{
  "dataset": "photos of plants, animals and fungi (iNaturalist)",
  "train_examples": 77898,
  "cond_dropout": 0.1,
  "norm": "layernorm",
  "activation": "quick_gelu",
  "mlp_ratio": 4,
  "qk_norm": false,
  "lr": 0.0011,
  "final_lr_fraction": 0
}
Rows from block 3 of a small class-conditioned image diffusion model, named by matrix and row number. Rows with one number within an expert belong to one neuron, the router's apart. Each number is 128 + 24 x the weight over its row's rms, rounded and kept within 0 to 255. All counts start at 0. Numbers have three digits each.
After each expert's rows are labels from the 100 images, of 14848 (inputs lightly noised), where the router gives the expert most weight on average: "top examples" is what is common among them; "colour at peak" is the nearest of a few named colours to the mean colour under the peak. Only what is clearly more common there than usual is listed. The data: photos of plants, animals and fungi (iNaturalist).
# router: router (model.blocks.3.mlp.router.weight, 8x320), inputs 192-255
# up: expert up (model.blocks.3.mlp.up, 8x160x320), inputs 192-255
# down: expert down (model.blocks.3.mlp.down, 8x320x160, transposed), outputs 192-255

# expert 0
router.0:123137086133120104164100130131105118153154132101139147155124077130139095131132141135083105146149099141147124075141107198140129127132153132123123063131136147150126124111119088109130149130147101
up.0:116083152088133126114103118130114116103109087074098137118101133116127116142083158126146154134137108173138140128169119151159063150130148162140124135151142095069114128153176113146116171129144149
down.0:142125150133094144095085137105100066159134130135143174135144110119107092125133118124142137120000133157130107145148102118088107134109154110134165120143137100121128165174106158069129129131119107
up.1:165123177116152140112150160124132122108118122138132107118111101137125150118169109089121109126124129129104168143121117136140106097085118117078135101118138127126180184121166142085116142116152107
down.1:231163123138118136127074132117121160131109134128136158116089139155160135136126123153154108099104125123131135129104128163074119167102153100105108141165144102097143135122091155165120165122099122
up.2:154099161123118143092127100124118126083114125110139116092090087103049111138123129126154132175146141119084123115148094108115077101087128149102142089136122140127145134147221122150107110151113137
down.2:212157122143120094145118159115127116107119115130123126126096151127177121128097183104133122155056121164138121121148144177104116144120162105127078138143129115107133167140114150113125141133099141
up.3:163098170125117125170117111155130129127113094124134089081107138145079144109091149136135145162168107167122148126143123079139152105120129137107142121130144134151179151144191131149126137113136124
down.3:193144129112072111125109122116120122127138122117121166140105128109188141124119101119161147174075067129130122143101125194073117159083128129127116151101161116137148197125084158097123122111120136
up.4:137149186133155116147125176106123096171101135153128126132099123083124153122119085107134144149105156119137106125126148069092141114118140118148080128106155163159150096137104133161126074147148121
down.4:079091124102115099085120084151116116123121100123079116113161090112133131142110106114083088123131137129106130133104135089127128103135139151127150092114144112173142073138147110166115133133183128
top examples: class: Aves; order Accipitriformes; family: Accipitridae
colour at peak: cyan

# expert 4
router.4:136134146123102113151109141148138121121133174137127104133131121112123115102128095156109152154134140125131145127151099083143134103129177141116151121140161164151121111129117097095133153111145123
up.0:107123107096096134094108167128092142101089116105112168162100128115108136132092121106146146113172139095105115092178161161094108159125140143121126134125132106156129171138146148122122126146100134
down.0:223113148120137139124100130122088164134077122141160096132141115146087109124123097142111113099084131083125155126109120128105148118126148173131158126123114100126128142140128139098163097138125112
up.1:191160129096122133127135147150131150113122149112132116100127129154088114119097163135149127125161114127115131161113105127122101131123093089097121137138158120094179140145165101087125138141117120
down.1:091106102144155136130148117113092140103093195119136108129128141118132112124135122147120090146141097144116148140166160148137137163117108105117176127084112131102154196157127099173108118135148113
up.2:168124118140134121105168125105151116143188161144107159148126132106107138123191132125122174101089149132165136146113107163089071101143104094094127162134093158149118115139142105067144145143160117
down.2:125099103102120111139127179106146089120100123142116132117141093101097192144135099179111113126064121129142121143125155077133145135116151113184136122098115145083150208160137114078109098107158127
up.3:102155099122121151128127147133126091091130155129115163135107109132125125109105116165150154113103145112153142118117153143080086110089109091114145147139121175121094220131095110123118137120133078
down.3:120156152115164126111143142121121115136109180082130145082133151126136143152110104153146149155138149059127128137152117097124146146126129119148110120170117099142099185098076116163116106144148128
up.4:148142141095148143107121144103156121155144136132133112123105134109103134113067126136132139119090124150164133155120134092093125102109092119051155122124138145132171226127087151156113146109148144
down.4:162158094140109119140166120164106134102155124115144130108135129117132142128061134144176116162208108133149112125148143171093139166129114107141125145100124113121119194117147153097112124120151127
top examples: phylum Arthropoda; class Insecta; order Lepidoptera
colour at peak: grey

# expert 1
router.1:089121141120124130147171112163111116095139175109130139129103085116100116134113096131126117128101138167170128093119150139108129132094125148128119123085102152157111135079100144097174123119100115
up.0:138081116158131117155149124119089175126177144115114149146125139135135176127143173083137105144097109160100149119142116162144149109106085150058108118134162117155141126132135144117184154134143144
down.0:119121133100130142161097155153103198120132115172118161138111139115138175103118122108132160120118108127104137150124183135077141113119124155122142138111134197143133165139136163142127148122073144
up.1:090140132142124126125140158132176159098134143121127099101120133092148109128115104115132130111126112113136121110123112173090134138087108125127115120136094129119123121125125155165112136142133138
down.1:185148166100104132147088118128086144155110102174120113154102147059150164151113151100113115130190143086115118162122133102129144110143097091118148123124120128102098136100140117157105106129155134
up.2:134151098087115120123139172111156171126076182114121134169131086135104164117135132081102099109111106084117125114092137154095144122138083131111087154123095128108141094123115138141142118165143165
down.2:104150167144182141128140116138069114102068173108147164124134118150170091133185113112109131115095098093127155129141116120109122126105141075102137129074133112095105146127123100190110100151087153
up.3:107118159138140126132182157110148140128106133129129120118129147131115142119077175085127120150145121098123134122125106118075144127106096125098142095114175119099124116120107159118114103128130103
down.3:100105111122113132103112123121181154113135117109133108074105131109156113114227142166117139127108115108136139104149133060139132128125154142129095103160118115109161154132134091113125154172120161
up.4:116105084109149140108125132089118163127100130109147133152121147121096162109122140131075169113139135095143114123137141099103096161142119132139132166186127102100088118135145142107134128173074155
down.4:145144125103116122120161117104095119111126125113135132101141113136119116108103111145164113116138106157116120176113116127112124114092093116119123117116115116165089128145129143165126097118088131
top examples: class Aves; order Charadriiformes
colour at peak: grey

# expert 2
router.2:155084152151122118137152099112114136123104088144117099118121162133090115151117185149128155129190130111129094120150103093142098100093125141106106156125150087134131123110145113125126135114096118
up.0:113151124126136137118107205106163125105151082122133090150119130112113163116122123118105165118139131129135113132120147152103123127159124139110128113140116121184224119129151123116139160146125131
down.0:116138110127144131097160150138168142104128071096125126118136123137113156131119100137115058096160154128135137152135120148127174144150118094127119139143106119065211107118154125171116143136108137
up.1:175174118140154131131129147164140183115151146133146102103084118134129131094111144114101171132096138107148126161107125112090123105129109093144142088124135157154162133142123124101133109148097134
down.1:127126117176111136116149143122131153144138155152142114140077122089109112139134133122130087120154138150124131161172127094110119150136166121141128163097129107145151126146128128159114108110176137
up.2:182101135089130095121151100144156158138137127166162099132159144119135115129123160054136123149139150140139136153115104149078082117140101119114123090115092149171148127143177073110105099130128123
down.2:123144106126122088135121084112140120148145134198161121154129127132143105089140133063162142113141112142110124145115163102173157122116132176139124153149140095097114131128188076125151109133112125
up.3:174165141069135128189138143108217098130115106145153145151119142137135138127154120119134138109095133117128135145140130080148143123118114166093136119117106152099122122137137106113150144124124130
down.3:155120128112081108160115121163130086146106105154169157180077135144115109126088095113126124094118102182133137158152140131126127108086141153115168155142103088120126147139136101095126144136130094
up.4:112136127122142175190156140128122207094127185140111135125092136114155177146118120110174105116111107164097153117124113111119120209083101176093122115153131133141133127127161133126161142112126124
down.4:105126109120154166184120125134129205112130170134106143153130129139157162074160132128144171130109131167111182119113154122111097189098170124159153125111140117160123141133116169163139127112104107
top examples: class Aves; order Passeriformes
colour at peak: grey

# expert 7
router.7:151129161146146124097136121119148136150100140127102073082136129112111136110128127123077115157129119127115126131107098079086129091096090136093108172125118096104116120122151115136121135143125145
up.0:157124113146105144121131135148096145080170105153131122129104136176107137137115179114132117167101134124127098108124116167102126093127111152076147141139138146119127139123103144153093115139125118
down.0:173088097113113106125147109102130101121156135093120098146130147162120131119157097134114145131108106075121125115108126031118115150137108139132171140137101137125093179139129117119115121131082126
up.1:124131138146128130140136123147153182124130137128155089088109117103110148099174124146142173145105143156134123124110133127124116101113153147064142085102113122142135134131148143106157136090138102
down.1:097130125153087132153139113118111159115165132126123156133143083151087152159147121111141124168127139114151124122096149144113113099118126145161120163135155145129108134109133162129151134110118145
up.2:127160150138144110127157184163162145138130149163095112134116121122143166129128126140149063113126103168170094107087223115137101153086130139130164121157091103135129151140129144113123093081155141
down.2:138161148079098162109098086159169139156134171097154137107154124134129103135083166114145097123106164080092147076175152122127149154110141145105123125170140136123130154098106142155145150132123112
up.3:111158152153124192141141167118142173164158092116138088129091160127148150135137144153178120091154147151140130150140115130139107136142141063119146110125125145161136136141119117113161149135167109
down.3:108134073102133166141145103133180133180150093104118158142123077147162127081156105140139108160158126135147127154084138140094090161144138106142117138138129118105112110112152180195138150126112144
up.4:107169152088125106104104162111145133113147151107151122093149118107184142127131141134155091120109147068086164140091135096133132136110095141141088117110171106142117117125146137125140158155143116
down.4:138143084130103098130147128163150114110163137082145158135144131116150123130173075119132132153071129147097147139144118138098099139135164090138111154097108122152131108093122139127110096165120129
top examples: phylum Arthropoda; class Insecta; order Lepidoptera
colour at peak: brown

# expert 5
router.5:132107098132141124107138106110104111134123136126133149124157142169098120125132133108167100133124124089139120159067135126159133156160109102138097135144147164161132137124135158117099140137110137
up.0:094090127111148145092142152115078085098131083139151110133118082141122129180120118066136061119127147140123133128111202135169108095130191119125110089112146141115106125133161115125156196125145134
down.0:111140117140136118100157112123163154094100142118118145150141110135092115131148137148083127137128137098112148129127153134131087156130153085104138060099101134128116147097155152138106086099104109
up.1:069138114104128148109111153151132146104183086123127128171089121163117140157131129113133144128096138156159148114120146129113135149147153132141136111141144163092103124138119129212150123134147127
down.1:126137122124119123136071118131121121137136137141115128151148090147126127124193090134120103141150080129125112134146125132171128135110096129137136132103109166106132025114134105184147128121153137
up.2:170099144113163143129178123140164140144082103146156160146117146099040133127163138102139144091156156097133116153107109135096114092083098108092129142128125141154163133147149135129103110119123160
down.2:109102103138089126079112118125122107126166143173141101142124140108120144106080123109104155141184116154117118198164143121162174109131128108133144132156121138107121078151163138120147154136142103
up.3:152163142128096092143126121147146117168144132140126112116123123124118150139101092101100157106127139114114111112134131162102115123103159130086124113100132112154109128138175134127112142113177151
down.3:150132131160142072133190127136126108165132155129140135120101082173131125110136129137104162104089156149128126098093117131114155114087151110100094124183101125132133107134107158114133107120100132
up.4:172097147174168156102171142133124162128152116086138132105122100169091148101121156139138120106098132108149134164085161120118106092118109123107122128124110080106140130131127179080151112143154142
down.4:130134127122134154119115160131137172120120125077117175131153193130091151137087081146159106106090143156127107135165097138151161108150175111119144134118124173173160151133119138137128096141143131
top examples: class Aves; order Accipitriformes
colour at peak: white

# expert 3
router.3:100134084104150106129109146116120121153150041119127101160134151146119129133171133127110094157097099092134130114107148117168121130156131151125146071120169148150126118080142130103156132118136131
up.0:143110077112133139102143088122127096142112135117106159101112110140155139089122126149128110130152133120108157112146113136127100123132125145127149142137152118135062167145021121172141106128160126
down.0:133105134134090121102144109138115131172156061131140134120113095111114096125117141158085127110104135115136123121097120135086162153191159163151100120112141160144093070124168100133181108122155136
up.1:166168140133136111142135169153152156149087093144129106145113114119117156139180139047144069122148146137115126136123141114118142124114100138066132105139109136104124135131142157155132093123142143
down.1:144125073110120140137126142137156121115083156133147141070068096149119123118173140097127136153183159149114118154121130117098114148114131134139141155101137126114151161142167139130135128136128120
up.2:157158175106130133131140118151142134116124101159124128126112119138095130135149136104158170125115150114141144188113129122100150108097109109098143133122106177130132099136186143114129121129086117
down.2:110113087115126119132114149122101098207056198142132153142127141139150126134183165131128112103110185125142105142139112104065120142180098114116158148157146124091127159116162151159150117168101103
up.3:101102134127132117095122144137098134105092121124113129174130108119104139129122120124148098114123117179140122089130162108153128126112136148130134149141131136178082133116156133148089170123157102
down.3:163144149133144157138104095156131135113105142105141097112096144110123131132120146104147095169167145146108141145156100112098109156124175051137112150119092140092176174102112115143117116132120124
up.4:134108121106130136103115114117086131089145119130117138127077116106141111131118132096126136099121122139103102140137155159082166116105113159093129139098139154129173128107121141150108128121140154
down.4:166114108118152143138104138141147136050119197124147145139078136111134132139106145111149104163157134072147109093116155128160128133128109119093163122113125146076100141158100128144139141111115125
top examples: class: Aves; order Anseriformes; family: Anatidae
colour at peak: grey