config.yaml
arch: "dit"
model: "class-conditioned image diffusion model"
dataset: "photos of plants, animals and fungi (iNaturalist)"
train_examples: 77898
image_size: 32
horizontal_flip: true
conditioning: "class"
objective: "edm"
cond_dim: 192
targets: ["order"]
num_classes: 67
cond_dropout: 0.1
norm: "layernorm"
activation: "quick_gelu"
mlp_ratio: 4
head_dim: 32
fused_qkv: true
qk_norm: false
dropout: 0.1
inner_norm: false
moe: "top_k"
num_experts: 8
moe_every: 2
expert_mlp_ratio: 0.5
experts_per_token: 1
shared_expert: false
patch_size: [4, 4]
layers: 8
width: 320
positions: "learned"
optimizer: "adamw"
lr: 0.0011
beta1: 0.9
beta2: 0.999
eps: 1e-06
grad_clip: 3.0
steps: 13400
batch_size: 256
epochs: 44.0
lr_schedule: "wsd"
decay_fraction: 0.4
final_lr_fraction: 0
warmup_steps: 260
weight_decay: 0.1
Rows from block 4 of a small class-conditioned image diffusion model, named by matrix and row number. Rows with one number belong to one neuron. Each number is 500 + 50 x the weight over its row's rms, rounded and kept within 0 to 999. All counts start at 0. Numbers have three digits each.
After each neuron's rows are labels from the 100 images, of 14848 (inputs lightly noised), where the neuron reaches its highest value: "strongest on" is what is common among them; "colour at peak" is the nearest of a few named colours to the mean colour under the peak. Only what is clearly more common there than usual is listed. The data: photos of plants, animals and fungi (iNaturalist). In brackets: how many of the 100.
# fc1: MLP up (model.blocks.4.mlp.fc1.weight, 1280x320), inputs 0-45
# fc2: MLP down (model.blocks.4.mlp.fc2.weight, 320x1280, transposed), outputs 0-45

fc1.159:433372510465472566430629501580450498548590482544459497597488492634498486585530518448533435490515521478485462569502505540584546489556543498
fc2.159:421553427583498518488601539546452441519524494474511468498542487401474446538479477438416402522570441458465540514520465498507417442495446448
strongest on: order Passeriformes (58)
colour at peak: pink (26)

fc1.11:491410389561502531502529505483375442506473443478482525474481521533535482467569497535524555510535437487504543426526518542441449430449660587
fc2.11:522455514504520487474461561457506467482536458469528502504518473508544487497473490535391494443401565448498559417556535442586567507496450536
strongest on: class Aves (87)
colour at peak: brown (72)

fc1.539:490469511503473491567470482445443516528501450436554516514519620442471459537478460607596568507453459516503473521518540547484471465477485541
fc2.539:541475484482450498460488390464494493493539472525499544514509449581484469433366534434548512462509492507589484579528491517512446484488537497
strongest on: class Aves (94); order Passeriformes (73)
colour at peak: cyan (32)

fc1.201:521524504453526478526541517455475476529490514512515498486553390530477473517539539428581563473527537496558515599532563549538510474452498447
fc2.201:513493418521445480526548495377469482477507469489478491456519538454493486454441484452539468512516577466546556657414486501620372487445340557
strongest on: class: Aves (94); order Anseriformes (34); family: Anatidae (34)
colour at peak: grey (79)

fc1.680:462487573548404450543553580491484471476554482542518475488455573520576468564422548488470475463415435608479428484473502471540549476480438447
fc2.680:474468399518539512345524547490465503548582531466498546469446497463376506544476451477333451493475389451513551520480495490536476480533500592
strongest on: order Passeriformes (51)
colour at peak: grey (76)

fc1.568:559424613530421539524454455448600539524521496541445507560580495522552536416525537515396492465485428476502509521462426519467399400468577501
fc2.568:474405512482628506526484547433504494477505450536514504523486436489491527491465521482535509455440540470500461496479531513491619453525440594
strongest on: class: Aves (96); order Accipitriformes (36); family: Accipitridae (31)
colour at peak: grey (75)

fc1.360:507592476521523520574595538524527540569418392502453449539464495506511401539527530473503495483508486532563484528447549439526490488463470570
fc2.360:532532514448370446513491610512444490473440519486544427508517456465527441514522472503531498442525447546392529573507412495444381507528517436
strongest on: phylum Arthropoda (60)
colour at peak: brown (54)

fc1.503:514518529516503485508448545468546512481460444453506521475564563613504514485575522444542460444396492539472395412486558499461494461499410594
fc2.503:460462593488544513506500542421504460506491522492573522486498521517543487493506525461585501482531621434565520441557491471474529536501445584
strongest on: order Lepidoptera (38)
colour at peak: pink (28)

fc1.378:472500414511513472509459514487521478528472444563489516464545417579608487502554509507392569489563500466467531458504439524524456450411607447
fc2.378:507530478594533493495470525468474470563545499487486484540525470441567527442541454513675530502490515581430552405453469421542584542516414512
strongest on: class Aves (96); phylum Chordata (96)
colour at peak: brown (73)

fc1.137:544446559525535512535582583521549484524473568436445498557522425515422468489438572477481562465517484424509521574513521518486466518427546544
fc2.137:559478499480516535505559601494456511544484593500445488457525457505326470542442434478490466563459443378445450529581538528467471473563465493
strongest on: class Insecta (59); order Lepidoptera (31)
colour at peak: brown (49)

fc1.465:563478504473421491532529494463555626494466415490481466488490531463508525524475496501518571484455536594457528520498523489561529477483421565
fc2.465:518458436549671472570441426500543494445441536490533553569520557508478437563416547512521503503513533490634498498446532536555532464500557423
strongest on: class Aves (84); order Passeriformes (57)
colour at peak: grey (91)

fc1.367:470485605477508496480567465479512578602469409531514453482474520368492449503532442445504589469454476506491512522515431512429463495454458523
fc2.367:502482449536551532500496487486558512438519576500441428543483594631547485478479567471566575491495428431452461502509520493477556408472569488
strongest on: order Passeriformes (66)
colour at peak: grey (76)

fc1.138:597463531499560462606603453534453623541496463469493527486480534474498575563472507452493642533616583506497518438559540495509516485475402407
fc2.138:490459586487367459444538450445501525458419542442564532463516474498540483498509442508527436466602517503397494422437495569429498642478523531
strongest on: phylum Arthropoda (70); class Insecta (65); order Lepidoptera (39)
colour at peak: orange (25)

fc1.187:516487553455515517562526511467555498567483502551472459482537475438554519507513562436457500492540456401479449464463525458429500454481499575
fc2.187:544484493481495514553437437466554546505530547519549535497549451684477554449510479422574491527546519487528570476511454522475485503503473475
strongest on: class Aves (85)
colour at peak: grey (81)

fc1.326:477469482477441515462515543501404400548456411386407401569496489448439517416536574526459561497461398559438510531460532573484457420536479529
fc2.326:455472507521566432464552503511439511513426557528571395492545624520508502525441454519743518507437520368531499455492457471541525421443588425
strongest on: order Passeriformes (54)
colour at peak: grey (78)

fc1.69:459479573448496492525491536515525515501545421456499473458513504527472530590485493523571500499495417545463474405482487497512374492519580500
fc2.69:535488448501493490487493493577492498541509447512505503508513486531350514473433466489539464494518497533497553544555497519518606542502433504
strongest on: phylum Arthropoda (67); class Insecta (63)
colour at peak: brown (59); black (29)

fc1.335:450588458530544442438573514434570547614484530472506486552515425492525518524397455495583522497515500559464517444528420488465497455565539488
fc2.335:570428448443635477508458553511541515507567475440507532531456470506447552476486473601538581491484548554609514518519468527439424408385390533
strongest on: phylum Arthropoda (64); class Insecta (63)
colour at peak: brown (49)

fc1.735:547513543510446599547516552448521449520480487518519536577475401486473518487569474470439548457540459556454515572555510510565488416449403584
fc2.735:427432495513558469483497515484477465503495525477501486512509437512461463506533542447555429542575368445478468519560478421438619451544609412
strongest on: order Passeriformes (53)
colour at peak: grey (77)

fc1.130:458427533508448597512470621542523466600463511440534462568549551460491420487516505489652546487501410520514478493557558521406441485487502399
fc2.130:489574436428513450565454640468492463434504488516452466496483556479526503469421500522425580529568598529505450517471431469475585472470524526
strongest on: order Passeriformes (54)
colour at peak: grey (76)

fc1.672:520508532486673429558536512481473516476539450534472561388516488563570539513587515488524457546398463473545542445408534484573544484500464533
fc2.672:470488491540545387501515523441538490506539499524475480515515460456551492477454484518405492489527513503489530456554524446499490518504562585
strongest on: order Lepidoptera (32)
colour at peak: brown (65)

fc1.200:547371566538430498467534506510562479508454471551486504480470435517440455451518487487444507520456493484458604527522476504493500454473510569
fc2.200:478515499426438498474527480459518463460524518554503484553497488495402467468559477417393505497521486494494422457561512475447523456508535431
strongest on: class Aves (90)
colour at peak: brown (68)